config = dict(
    encoder_arch='vit',
    model='masked image model',
    dataset='regions of photos with short descriptions (Visual Genome)',
    train_examples=50862,
    image_size=32,
    crop_scale_min=0.7,
    horizontal_flip=True,
    translate=0.12,
    color_jitter=0.1,
    method='mae',
    mask_ratio=0.6,
    loss='mse',
    encoder_norm='layernorm_no_bias',
    encoder_norm_position='pre',
    encoder_activation='squared_relu',
    encoder_head_dim=64,
    encoder_fused_qkv=False,
    encoder_bias='all',
    encoder_qk_norm=False,
    encoder_layer_scale_init=0.1,
    encoder_parallel_block=False,
    encoder_moe='expert_choice',
    encoder_num_experts=4,
    encoder_moe_every=1,
    encoder_expert_mlp_ratio=0.5,
    encoder_experts_per_token=2,
    encoder_shared_expert=False,
    encoder_patch_size=[4, 4],
    encoder_layers=14,
    encoder_width=320,
    encoder_positions='learned',
    decoder_width=192,
    norm_pix_loss=True,
    decoder_layers=4,
    residual_init='zero_last',
    optimizer='adam_atan2',
    learning_rate=0.0018,
    beta1=0.85,
    beta2=0.99,
    max_steps=14800,
    batch_size=384,
    epochs=111.7,
    lr_schedule='linear',
    final_lr_fraction=0,
    warmup_steps=740,
    weight_decay=0.09,
)
Rows from block 3 of the encoder of a small masked image model, named by matrix and row number. Rows with one number within an expert belong to one neuron, the router's apart. Each number is 200 + 40 x the weight over its row's rms, rounded and kept within 0 to 999. All counts start at 0.
Before each expert's rows are labels from the 100 images, of 14848, where the router gives the expert most weight on average: "patch colour" is the nearest of a few named colours to the mean colour under the peak. Only what is clearly more common there than usual is listed. The data: regions of photos with short descriptions (Visual Genome).
# router: router (encoder.blocks.3.mlp.router.weight, 4x320), inputs 0-159
# up: expert up (encoder.blocks.3.mlp.up, 4x160x320), inputs 0-159
# down: expert down (encoder.blocks.3.mlp.down, 4x320x160, transposed), outputs 0-159

# expert 3
patch colour: pink
router.3,190,199,202,246,186,186,222,167,167,200,133,177,230,95,163,221,129,140,243,250,202,97,197,190,174,232,174,191,182,184,270,225,168,268,199,194,171,268,148,225,223,217,219,263,259,288,116,160,206,206,258,169,273,254,173,238,206,190,222,180,139,158,192,184,190,128,195,240,263,154,210,148,209,248,178,237,177,218,243,167,232,220,201,197,219,203,214,199,194,216,222,186,196,186,219,195,158,229,243,297,141,227,168,195,192,154,207,233,270,246,181,188,237,248,284,153,66,167,202,207,181,223,193,247,182,102,214,205,225,161,220,223,280,216,197,187,197,197,169,195,223,213,248,237,296,208,255,114,212,200,132,181,195,158,233,217,238,197,176,209
up.13,189,196,165,197,214,224,195,138,122,161,223,197,239,215,246,221,217,158,263,229,179,221,245,157,209,221,136,168,220,264,190,186,269,187,164,175,151,246,250,164,125,190,222,152,191,222,235,187,126,201,161,192,242,222,155,282,91,201,154,180,107,195,175,103,155,223,196,190,220,178,161,213,110,159,179,196,165,136,256,218,167,208,276,137,187,220,166,131,191,218,140,139,142,224,179,206,169,165,179,253,196,232,196,135,238,199,202,164,161,160,139,224,211,194,213,188,172,162,129,143,209,227,195,138,146,133,249,222,106,198,177,203,203,165,153,212,210,207,221,202,167,254,120,212,191,207,202,201,63,106,160,142,155,178,228,179,189,175,221,213
down.13,184,190,207,262,175,182,195,246,296,124,217,202,155,138,209,180,137,209,169,156,180,156,154,157,222,228,155,295,229,229,217,156,157,197,250,198,169,205,227,332,175,176,192,183,282,174,233,177,228,198,260,198,183,135,222,166,271,228,305,150,224,254,190,291,237,203,210,185,157,172,206,228,174,172,146,222,176,219,178,188,213,176,118,215,193,239,242,236,186,159,226,224,170,229,239,228,172,154,167,141,210,228,169,167,168,215,213,169,272,222,204,191,283,96,166,173,263,188,185,207,203,193,247,185,165,246,182,189,178,197,208,263,179,186,171,163,258,255,229,163,278,211,219,195,151,192,192,225,189,256,171,313,182,185,136,265,238,160,184,171
up.14,164,239,140,233,207,224,172,201,171,123,206,143,234,200,229,181,171,199,255,219,195,201,179,188,208,160,176,203,204,192,228,201,252,224,165,162,238,165,169,191,254,234,116,176,186,148,171,246,157,154,236,108,238,166,245,159,144,165,177,222,243,149,165,203,219,210,185,265,297,200,249,255,244,144,214,174,143,245,140,187,159,102,164,230,173,157,224,199,285,272,165,205,207,234,206,240,208,177,290,233,79,234,211,256,178,195,219,177,145,222,270,170,240,226,210,198,235,171,252,205,239,178,199,184,191,166,167,163,261,207,185,186,196,192,213,232,142,179,202,215,212,198,264,85,177,260,147,200,213,189,201,219,246,188,162,211,219,237,246,147
down.14,197,177,187,188,151,239,203,270,152,208,235,165,236,158,150,162,194,220,181,216,199,161,167,248,203,215,194,216,220,227,205,190,194,204,189,221,219,202,240,158,151,235,146,208,261,168,267,197,139,217,192,178,194,227,212,262,230,181,237,187,174,152,231,169,225,128,198,145,104,224,114,184,170,233,231,206,203,299,219,149,208,196,197,176,246,128,234,192,168,166,222,200,142,171,234,228,169,217,172,178,202,266,217,216,169,165,206,206,259,163,191,143,220,203,270,215,279,280,189,213,236,222,201,211,183,180,257,214,99,149,256,208,168,219,201,174,253,203,225,138,190,148,222,184,78,170,224,238,151,240,177,174,238,242,229,186,148,168,171,278
up.15,180,204,105,171,175,241,177,197,163,119,245,176,211,243,195,117,222,141,201,179,164,190,120,128,256,209,168,252,235,268,153,158,201,172,184,211,218,210,208,239,223,218,203,121,223,120,231,182,125,143,239,200,199,175,214,173,183,190,182,304,209,102,218,203,197,198,164,157,273,199,196,170,118,183,156,167,206,139,206,238,156,219,175,242,239,249,165,160,157,215,215,176,204,195,106,226,231,217,189,162,106,196,140,222,244,207,228,219,180,208,218,213,225,222,173,233,235,217,193,197,226,203,208,132,211,207,236,231,134,187,260,205,127,225,188,192,211,173,227,178,241,198,210,192,202,209,113,182,101,188,232,173,228,177,168,154,224,196,194,152
down.15,142,216,217,237,195,232,191,159,140,192,176,168,201,169,194,187,234,164,290,153,251,214,234,140,151,286,184,233,208,234,151,231,224,167,136,158,136,253,219,241,215,207,273,212,196,134,172,183,193,179,210,124,209,239,254,176,159,206,226,195,187,254,162,228,181,174,186,208,206,71,162,155,138,153,150,214,258,217,134,253,140,215,184,247,204,239,212,240,151,217,250,188,175,195,293,182,152,226,122,245,203,202,226,175,286,230,158,202,232,197,196,227,206,224,185,163,182,220,245,182,218,190,165,204,224,141,247,136,196,250,222,233,198,165,138,212,168,176,165,211,179,179,233,209,208,225,148,186,266,245,134,134,143,204,233,181,175,305,191,185
up.16,239,187,267,118,124,148,238,229,189,234,234,168,152,225,190,184,155,209,222,164,201,223,218,147,248,202,128,229,180,157,276,236,139,150,175,194,187,251,246,183,202,247,209,167,109,175,187,240,187,240,221,141,249,260,159,212,215,213,239,122,263,217,276,192,131,131,138,275,251,204,104,242,174,193,295,207,261,175,156,147,206,217,250,181,197,222,269,237,182,134,232,210,238,206,278,189,252,199,99,249,210,196,192,188,226,300,216,222,199,141,176,178,195,200,192,180,215,200,181,180,156,189,203,148,146,172,229,196,204,162,302,198,187,225,188,256,232,209,170,132,223,190,169,173,184,201,143,173,217,200,193,254,182,144,268,190,217,134,129,219
down.16,254,189,180,173,187,214,202,257,93,238,176,236,169,204,136,182,206,253,148,202,212,180,202,202,206,198,236,188,207,160,211,194,164,231,180,235,196,224,155,176,201,235,197,152,145,250,189,273,164,119,218,216,209,187,190,118,190,219,183,246,185,112,198,177,233,204,143,240,230,170,281,203,189,219,280,226,215,215,178,92,201,211,217,124,241,213,174,264,174,182,241,165,204,188,192,185,284,196,143,209,215,206,192,220,150,186,208,234,225,296,219,226,142,197,193,239,180,174,217,169,213,175,186,194,215,260,229,126,205,199,237,242,156,218,236,194,169,252,215,165,222,211,225,275,231,218,150,173,217,202,234,76,283,178,217,219,222,100,180,222
up.17,229,218,182,184,189,167,232,132,132,127,238,134,194,184,163,239,178,142,236,241,180,185,259,138,205,195,116,245,224,197,187,176,210,177,223,184,156,140,281,156,200,207,204,208,211,107,267,199,174,183,117,170,178,176,213,224,189,191,207,241,211,222,272,177,199,162,205,161,199,224,170,230,180,210,229,166,246,256,174,230,219,157,204,209,235,152,231,153,120,179,185,261,234,164,256,186,249,151,169,230,176,219,162,221,244,258,203,164,153,169,158,169,236,89,193,265,295,181,235,188,172,189,186,176,219,169,291,133,153,209,202,204,79,195,176,255,160,214,233,202,185,203,176,201,86,203,167,222,176,194,221,276,220,221,169,234,193,217,196,226
down.17,167,199,257,213,230,165,160,196,331,248,190,189,211,225,108,184,178,260,167,130,227,188,155,186,149,178,174,119,222,203,223,190,169,205,183,257,183,280,219,155,160,223,179,174,211,175,173,221,211,163,241,180,188,203,202,178,179,238,169,277,207,230,162,196,304,165,183,199,169,209,196,236,128,216,179,185,241,166,225,213,195,161,135,209,163,179,192,209,244,197,178,146,189,228,247,204,129,255,263,177,228,168,129,134,159,231,199,193,219,241,192,209,226,204,208,151,154,174,170,214,249,91,245,161,273,204,186,203,271,241,206,276,176,106,209,135,254,169,253,243,182,195,159,176,261,284,249,157,280,142,209,167,177,175,279,165,129,234,180,207
up.18,135,190,167,197,201,145,213,144,115,134,217,231,202,179,184,146,190,167,211,226,281,231,198,198,198,212,187,211,242,297,178,172,237,176,170,120,183,108,146,169,167,194,141,158,139,144,247,157,178,165,175,199,193,175,185,162,127,190,151,281,165,126,168,142,154,229,192,226,170,201,231,171,153,152,177,187,128,197,214,267,204,133,140,127,208,176,207,141,238,227,166,169,175,190,135,169,196,220,189,193,181,245,171,133,199,249,153,145,170,245,170,206,230,165,199,240,234,216,168,181,233,216,187,181,188,185,175,191,227,162,167,160,192,189,233,207,204,154,222,211,206,214,264,175,151,99,108,197,158,239,153,134,204,208,183,173,165,210,269,195
down.18,184,183,257,116,176,170,202,244,157,200,274,187,224,282,174,196,180,226,228,136,214,236,211,127,136,214,148,199,136,165,222,296,199,205,245,217,201,228,256,165,209,219,240,123,218,185,240,279,191,199,174,93,233,127,121,180,230,251,197,165,162,252,182,152,214,184,146,154,238,135,139,136,110,256,297,232,202,259,141,189,194,229,263,174,215,207,245,207,171,202,215,243,232,252,224,198,240,193,148,229,219,198,197,171,216,234,207,256,154,158,208,232,192,152,189,272,144,201,222,231,275,151,187,150,249,136,161,178,195,228,168,209,208,207,152,187,274,173,135,229,211,197,148,173,230,275,126,176,237,116,190,120,242,172,255,183,256,178,200,183

# expert 2
patch colour: black
router.2,227,216,239,205,190,151,188,190,209,190,266,243,167,207,176,240,209,164,181,176,226,268,228,211,179,170,243,260,164,185,147,198,232,175,176,152,216,207,175,209,220,232,143,170,160,79,324,184,215,239,177,204,175,176,234,203,208,211,156,173,186,217,156,199,155,326,185,229,197,223,262,174,167,171,247,191,185,208,179,208,195,206,197,203,207,225,186,115,192,242,228,142,207,246,164,116,200,147,149,183,240,161,167,164,189,214,161,147,181,219,234,216,199,157,151,253,355,119,160,206,190,194,175,163,209,244,175,189,173,145,160,164,152,143,175,242,206,181,217,202,196,188,166,175,0,156,105,245,200,167,253,250,215,224,172,176,231,172,192,208
up.13,161,204,246,198,215,198,225,168,230,158,167,136,126,244,225,240,144,150,147,167,229,152,217,200,242,220,161,237,165,254,276,162,256,140,205,147,191,200,162,231,151,142,178,177,211,244,237,190,189,206,185,166,191,247,218,223,248,228,237,242,268,241,198,252,270,182,148,288,194,160,146,242,155,217,169,186,167,182,225,267,148,165,140,232,161,157,137,217,258,279,220,201,241,154,260,275,163,198,213,220,226,251,171,153,150,179,155,192,237,161,143,196,244,196,208,198,218,169,196,247,198,170,211,154,163,139,248,175,212,236,174,272,160,228,171,269,252,254,197,181,184,191,247,156,201,248,172,172,280,209,128,208,75,173,215,172,129,185,221,194
down.13,190,184,186,235,199,213,166,60,138,185,211,229,151,211,234,208,199,219,148,213,174,201,195,136,166,185,259,173,218,271,187,182,235,212,166,175,220,203,94,230,214,114,224,263,231,220,141,201,236,234,126,219,260,239,204,229,258,199,219,161,212,208,277,184,260,198,191,193,253,223,329,187,265,194,150,222,141,145,155,179,216,193,237,170,163,170,167,235,202,295,205,236,124,151,229,148,156,198,255,172,168,118,192,299,228,204,198,218,175,269,131,225,207,312,178,170,216,195,242,203,144,212,174,255,267,185,206,126,152,176,232,165,183,238,261,139,157,229,231,191,208,145,268,304,195,197,180,162,236,242,169,192,186,135,137,236,198,99,268,143
up.14,197,175,152,167,257,235,129,173,173,206,106,189,172,183,195,145,235,245,264,225,198,205,148,268,172,222,182,195,233,238,196,174,179,273,287,205,174,241,163,205,201,199,204,212,190,245,160,204,204,204,182,252,188,150,216,95,197,200,158,215,166,173,141,231,168,193,234,228,105,189,197,198,209,237,150,233,148,194,171,151,244,132,183,220,187,149,114,234,240,252,196,131,219,188,214,133,212,214,179,123,230,180,179,174,161,177,257,263,185,186,105,146,231,155,201,140,136,129,183,196,239,188,148,212,245,234,245,144,182,223,153,161,213,240,180,199,202,170,256,258,220,220,211,198,216,159,197,138,128,214,214,165,251,208,190,196,180,229,186,181
down.14,232,270,304,215,138,156,217,210,264,180,266,131,160,222,145,201,186,140,115,193,214,152,175,250,208,176,206,129,196,166,150,168,190,165,198,175,244,211,190,179,173,196,224,244,189,182,260,209,153,229,165,171,170,177,125,283,171,211,251,196,206,230,201,131,203,225,190,126,278,157,216,230,245,199,277,209,225,166,241,262,138,262,178,186,227,208,284,149,157,114,193,216,184,147,186,303,154,174,178,222,236,185,142,208,199,237,163,138,186,248,246,224,197,167,233,273,252,226,202,204,174,219,253,209,295,158,251,198,190,211,218,279,214,115,202,210,270,193,258,187,180,275,134,222,171,184,241,217,251,162,229,185,145,242,223,275,183,192,188,232
up.15,123,243,216,158,180,223,277,227,230,174,193,233,147,123,181,198,179,231,181,221,119,169,166,213,219,150,200,139,224,182,234,194,162,234,186,199,138,172,187,224,188,156,182,194,222,154,255,167,218,193,165,160,218,289,197,247,269,179,227,176,218,218,217,217,229,187,232,162,217,247,190,193,140,235,93,176,162,181,255,172,189,196,166,261,242,211,207,189,219,137,228,284,225,164,228,252,214,150,207,209,221,246,175,170,282,180,192,236,230,196,191,172,259,310,243,139,261,202,226,214,126,158,271,278,183,144,234,157,196,268,199,192,203,169,208,151,143,226,179,214,138,253,228,154,153,226,280,154,227,194,211,248,131,233,180,294,146,221,224,189
down.15,145,217,155,200,216,221,225,142,191,175,176,217,204,194,180,168,168,148,223,254,225,179,233,164,155,188,182,199,192,288,211,195,184,268,220,222,212,215,182,256,180,206,160,207,202,204,224,157,155,187,319,189,205,194,131,167,259,159,210,193,232,165,190,286,213,133,228,177,140,152,168,199,239,212,161,185,150,178,215,204,200,201,190,264,177,95,221,195,233,180,173,239,183,194,211,215,210,182,185,158,200,248,154,211,155,207,219,147,214,185,140,51,291,123,208,171,127,246,199,259,194,280,267,262,217,191,219,183,219,175,180,226,208,211,164,156,191,201,212,174,158,220,197,204,227,85,288,182,213,208,174,194,144,275,260,239,225,210,230,132
up.16,251,227,206,190,156,266,194,230,183,192,234,196,198,199,228,160,186,196,219,222,179,229,181,208,265,138,246,160,181,191,261,229,196,153,165,155,285,199,198,177,197,160,104,171,207,162,291,195,107,184,215,197,175,200,219,211,201,215,191,151,245,153,170,240,186,204,192,231,184,243,142,190,164,167,213,112,219,175,173,210,168,200,172,174,219,179,220,220,155,180,174,189,234,231,187,208,158,185,255,240,190,235,215,167,225,164,182,251,139,211,179,225,224,88,112,189,285,228,191,215,172,248,162,217,166,219,196,130,162,241,159,241,204,188,180,172,242,208,234,207,182,212,239,217,168,179,189,174,218,163,156,167,190,217,156,255,217,214,219,220
down.16,98,210,237,192,214,140,153,182,212,107,184,179,205,192,165,264,232,223,225,202,259,159,252,218,157,216,167,250,218,234,203,225,245,201,213,249,216,206,202,246,206,240,320,172,101,233,183,191,129,199,234,227,233,218,162,206,211,227,188,186,140,183,268,144,158,153,201,218,190,178,240,191,224,190,195,206,167,128,129,227,160,162,230,228,197,201,203,245,145,228,163,267,179,198,243,179,236,185,139,229,188,154,219,236,258,204,227,238,213,135,191,207,215,186,167,132,30,226,257,196,198,140,239,170,191,201,243,166,217,158,189,242,186,170,230,133,200,213,182,211,146,225,171,124,283,248,169,171,211,279,248,239,202,164,180,170,225,169,230,266
up.17,168,246,178,151,213,255,256,221,204,245,225,249,199,278,230,222,166,214,242,255,149,225,144,211,209,178,178,188,176,240,238,216,217,201,212,129,169,225,174,216,156,207,109,181,255,169,214,167,192,199,198,212,206,263,193,184,229,216,243,235,230,166,291,171,225,261,267,237,261,164,139,210,293,185,152,201,207,164,138,222,217,221,224,158,168,202,213,149,254,168,209,226,267,201,203,239,160,124,269,262,193,221,192,261,187,245,219,180,207,233,161,207,194,195,221,195,247,196,95,308,146,232,156,216,213,144,253,155,182,269,185,144,263,195,163,190,210,255,209,251,240,259,181,232,167,211,259,221,225,199,137,271,131,255,201,203,193,180,136,157
down.17,186,199,284,262,238,152,179,127,230,212,180,153,253,159,262,160,190,153,176,164,262,195,205,201,241,200,237,250,202,243,158,209,163,263,246,308,222,177,222,159,235,171,259,140,113,206,221,228,184,266,197,201,196,188,224,212,187,248,207,175,137,244,123,254,172,197,151,178,208,171,220,188,195,219,171,193,203,189,260,178,145,214,186,253,229,137,156,282,189,196,269,207,141,188,187,205,249,190,111,191,192,172,264,218,259,104,126,171,240,139,227,150,224,157,191,170,201,203,247,80,203,199,291,219,171,202,187,177,231,167,184,180,197,225,242,235,197,203,165,188,181,190,162,193,196,116,138,158,160,153,176,175,149,195,255,209,218,250,248,224
up.18,158,155,189,212,190,222,183,157,138,141,150,195,247,138,209,119,176,154,224,197,215,122,183,162,160,159,156,196,208,189,221,205,161,226,171,266,226,175,215,140,203,243,157,184,211,136,165,211,183,166,272,122,187,193,136,146,193,235,168,193,231,105,216,224,222,86,207,182,231,137,202,173,207,225,183,159,112,219,216,172,193,202,176,144,217,212,222,179,223,195,140,230,167,233,185,213,184,219,263,162,104,248,200,253,217,142,239,142,148,171,193,218,244,169,197,195,180,184,223,216,160,264,218,139,139,175,161,140,185,222,158,240,190,235,163,181,171,154,142,152,189,202,200,179,179,142,207,242,136,219,203,165,277,168,141,157,190,239,135,216
down.18,153,166,171,172,215,158,197,222,132,222,201,213,228,176,216,188,190,180,215,233,217,174,197,211,192,179,128,236,184,265,249,183,96,234,144,299,185,222,214,187,268,216,251,183,226,203,186,213,225,180,233,196,149,199,224,91,220,217,180,186,222,140,237,194,252,108,245,156,164,205,209,219,173,241,185,214,212,156,140,193,260,247,214,193,236,258,194,258,139,173,215,237,134,176,183,158,173,201,175,171,239,174,169,180,267,211,290,257,192,223,187,204,241,192,169,215,226,192,233,229,112,154,211,264,118,197,255,155,264,178,190,208,211,283,261,183,203,180,225,161,274,259,199,264,181,177,184,193,135,177,229,138,252,164,258,198,224,182,235,241

# expert 1
patch colour: white
router.1,201,193,217,194,176,173,187,236,166,191,173,174,134,264,218,173,102,270,207,143,286,218,114,167,198,178,209,178,191,235,222,212,192,172,235,258,312,131,187,195,162,168,178,122,139,183,107,237,153,240,183,171,120,226,187,142,209,203,213,239,278,194,202,185,206,199,173,224,237,227,130,210,227,213,217,171,244,173,130,191,202,156,154,230,235,207,141,180,224,177,192,218,185,109,222,187,245,126,235,99,217,159,181,188,148,210,231,210,156,188,207,229,213,160,190,157,104,237,267,197,248,206,273,179,235,304,218,212,255,210,228,164,171,202,219,174,212,150,277,209,141,158,196,159,262,216,148,236,253,241,265,233,212,254,186,188,152,219,171,211
up.13,248,207,206,207,198,223,203,205,262,229,252,218,224,228,202,126,194,196,98,276,225,210,151,171,199,169,248,196,266,238,203,202,192,189,169,239,243,223,143,231,196,178,184,212,135,215,171,159,190,179,208,200,172,223,131,233,240,177,153,246,263,209,165,214,174,211,203,171,119,216,240,195,219,190,105,217,160,179,248,203,241,252,244,249,242,209,174,125,197,170,223,207,265,176,149,218,247,196,229,126,145,147,199,218,257,186,181,221,180,213,155,286,104,216,206,208,198,211,102,229,228,242,236,217,270,245,205,248,233,155,242,174,173,294,190,187,172,198,159,226,160,207,183,235,197,227,372,231,161,194,225,209,181,212,240,193,153,201,209,221
down.13,186,179,209,204,227,193,189,294,258,145,172,205,223,196,308,111,185,232,139,122,193,158,160,172,176,194,182,203,219,217,127,188,179,235,223,274,200,238,213,229,145,229,160,132,265,184,176,214,204,164,278,198,185,189,172,167,252,186,221,227,273,226,194,252,302,184,236,223,175,219,148,139,172,175,130,196,206,170,244,207,249,192,137,167,248,213,188,203,187,228,217,189,203,275,146,198,153,221,170,154,186,245,242,222,165,124,226,241,241,203,162,174,250,179,177,169,201,162,183,224,201,88,241,189,226,255,200,227,195,197,237,261,198,198,178,121,225,197,184,204,217,194,247,129,170,180,272,137,123,177,153,232,248,209,147,158,184,176,227,203
up.14,175,201,256,189,266,145,190,246,146,196,192,221,216,234,170,168,183,171,171,217,190,198,188,193,220,261,206,184,154,199,138,195,147,110,120,209,208,205,224,198,155,189,163,120,194,207,243,206,162,254,178,206,182,205,141,258,250,214,216,169,81,249,169,203,125,260,158,211,238,238,204,197,198,243,274,223,191,125,147,220,249,143,163,139,228,233,199,166,127,178,233,140,250,210,243,216,217,186,190,223,212,189,189,183,177,189,229,187,180,100,169,260,130,160,206,189,192,194,126,125,201,221,223,191,210,248,211,166,115,197,255,229,181,191,235,157,239,207,196,213,209,227,104,126,218,223,239,165,206,105,213,133,196,180,213,222,193,164,193,128
down.14,287,175,106,229,224,209,192,149,210,218,198,288,214,207,213,168,208,231,206,209,150,185,269,182,172,198,263,162,169,191,236,232,212,215,177,143,190,215,122,190,213,198,261,256,253,193,223,179,194,168,226,193,269,217,189,163,155,158,181,161,211,96,236,194,189,171,229,159,237,175,154,166,199,200,158,153,236,211,187,128,119,226,260,270,161,218,151,220,208,191,183,262,185,230,132,151,216,217,216,203,177,228,218,246,224,183,147,203,112,326,252,183,204,262,218,223,211,167,271,195,171,190,201,171,253,167,142,133,179,122,258,133,180,235,228,231,138,232,241,246,217,194,216,337,201,76,244,156,204,199,137,219,192,201,186,225,220,169,244,270
up.15,281,159,260,135,207,210,193,242,227,217,183,165,166,241,234,160,172,223,244,192,211,228,163,197,178,213,193,191,224,217,226,135,186,216,180,172,193,235,140,161,178,209,135,139,163,179,187,257,209,138,177,152,236,147,176,190,191,216,186,205,220,124,144,233,211,174,193,196,202,254,240,260,220,209,238,230,205,191,180,98,237,76,99,200,136,210,219,185,333,235,212,148,234,189,179,184,139,170,214,138,228,186,234,199,126,217,186,239,241,244,139,193,211,194,207,168,212,112,180,220,166,143,254,178,204,204,245,193,175,193,252,132,183,189,190,205,251,218,188,222,156,193,150,34,167,227,157,121,250,167,257,220,203,229,304,190,161,206,157,133
down.15,244,239,142,186,201,158,240,191,244,240,233,173,249,226,187,169,196,155,214,203,178,107,226,177,165,250,236,192,228,270,292,189,148,217,202,212,190,233,227,146,214,223,182,162,245,265,198,178,157,119,254,128,257,176,171,136,211,125,177,235,140,179,324,211,116,214,193,175,248,217,231,228,211,182,247,179,215,151,218,125,174,148,160,224,198,128,218,235,195,184,274,191,169,95,153,208,245,227,156,205,159,124,165,188,198,211,210,134,156,210,179,245,187,169,188,263,204,204,242,216,167,244,214,233,233,241,251,155,137,210,224,170,151,254,284,240,151,244,195,260,232,201,148,232,200,114,159,142,254,224,214,102,204,224,254,223,199,241,158,226
up.16,216,91,195,153,183,243,132,193,156,229,145,185,231,199,168,153,190,201,190,135,194,176,125,158,212,271,229,212,263,235,234,219,164,205,201,233,216,174,271,154,198,141,174,128,224,193,222,153,194,209,197,276,237,154,195,200,154,164,197,137,169,181,171,216,205,226,182,141,179,214,266,249,182,247,163,275,172,161,159,188,142,173,187,199,208,219,231,224,181,212,215,144,107,158,181,188,199,251,130,185,227,252,178,303,170,150,156,179,192,246,209,199,193,208,165,169,168,212,210,157,214,209,182,244,147,180,262,235,205,197,149,243,261,180,165,209,229,177,238,200,235,88,134,120,155,201,217,82,182,209,235,218,219,144,194,138,215,225,312,202
down.16,157,208,210,236,281,227,183,197,203,174,265,139,203,249,246,279,249,194,236,208,216,255,290,203,197,192,152,124,200,188,234,198,183,154,188,229,166,249,148,134,151,201,233,172,110,150,174,200,219,196,218,191,208,215,128,209,233,172,151,216,184,251,292,153,245,163,223,205,195,140,196,188,221,171,213,172,186,197,191,226,200,265,199,239,183,245,194,204,268,163,113,262,219,222,172,201,133,164,311,226,186,196,201,237,136,190,245,243,144,187,195,195,178,290,211,198,242,172,156,173,204,122,219,235,172,201,203,215,189,250,236,229,191,251,230,205,199,136,85,182,138,229,207,174,210,186,183,217,223,203,119,205,193,244,205,215,182,160,107,154
up.17,167,190,186,250,259,235,140,201,150,231,190,186,268,222,162,246,216,224,231,211,274,121,199,165,198,186,191,146,161,177,195,264,195,203,200,223,204,224,160,113,199,184,235,132,184,174,179,276,177,139,207,154,208,195,140,229,165,173,109,170,201,132,221,218,179,150,211,258,130,219,219,168,246,184,195,194,167,205,205,195,194,227,273,210,173,216,172,202,206,223,153,244,224,252,233,137,150,169,255,202,172,249,264,218,267,165,195,221,139,195,130,242,137,104,237,255,164,116,127,163,196,165,222,180,199,182,218,151,235,274,221,271,218,214,286,134,199,168,195,190,115,212,209,214,200,181,154,260,140,162,270,184,200,191,144,176,191,233,252,188
down.17,241,211,165,157,135,200,156,175,223,166,155,183,173,177,170,188,203,122,225,226,179,242,197,184,89,205,234,248,211,224,154,199,188,226,257,166,189,159,263,274,200,232,224,185,180,227,185,146,166,223,204,190,188,164,206,195,230,233,252,240,191,243,115,142,153,207,179,189,263,170,166,200,126,212,203,227,216,226,147,215,129,214,157,169,174,180,236,183,160,204,176,153,167,133,174,233,205,179,199,254,241,188,243,245,159,288,161,148,217,197,226,107,226,217,199,164,219,276,245,164,211,153,255,177,171,182,180,267,108,185,116,172,204,160,141,216,194,178,193,205,187,207,174,157,203,241,262,161,230,189,154,165,178,175,311,176,226,195,224,254
up.18,128,139,181,211,189,221,192,224,191,159,178,147,204,207,97,210,168,213,127,152,209,175,183,143,213,229,163,163,136,264,265,234,178,188,230,187,201,202,266,153,217,255,199,205,196,235,173,204,122,125,212,241,261,217,100,221,201,166,227,156,143,128,247,156,202,140,176,91,186,116,137,246,161,202,169,184,168,237,241,192,152,161,77,145,198,172,231,168,249,145,197,219,191,117,273,168,196,226,182,216,146,243,160,270,115,106,152,215,152,203,215,172,224,208,218,192,224,231,186,225,197,277,222,179,157,172,278,197,215,230,219,188,202,218,157,210,225,197,116,162,183,205,149,139,186,218,200,201,183,252,150,221,130,224,196,225,163,188,158,218
down.18,206,208,172,210,155,248,181,123,265,119,156,171,246,162,208,237,153,147,208,182,225,251,247,200,235,154,150,232,260,174,225,183,211,170,221,237,188,186,212,283,168,82,212,158,192,260,237,141,226,129,113,182,232,204,199,201,184,243,198,185,235,136,205,144,243,215,172,247,192,240,288,196,184,185,138,241,233,116,158,218,245,192,214,233,201,158,231,246,135,156,194,229,147,230,161,266,214,168,229,201,219,225,184,237,200,251,240,195,261,184,153,218,230,252,154,161,228,251,247,188,206,209,193,258,139,207,248,221,150,163,190,230,157,152,190,208,120,242,167,276,232,192,273,191,152,199,159,119,171,294,184,132,202,170,174,247,180,208,220,208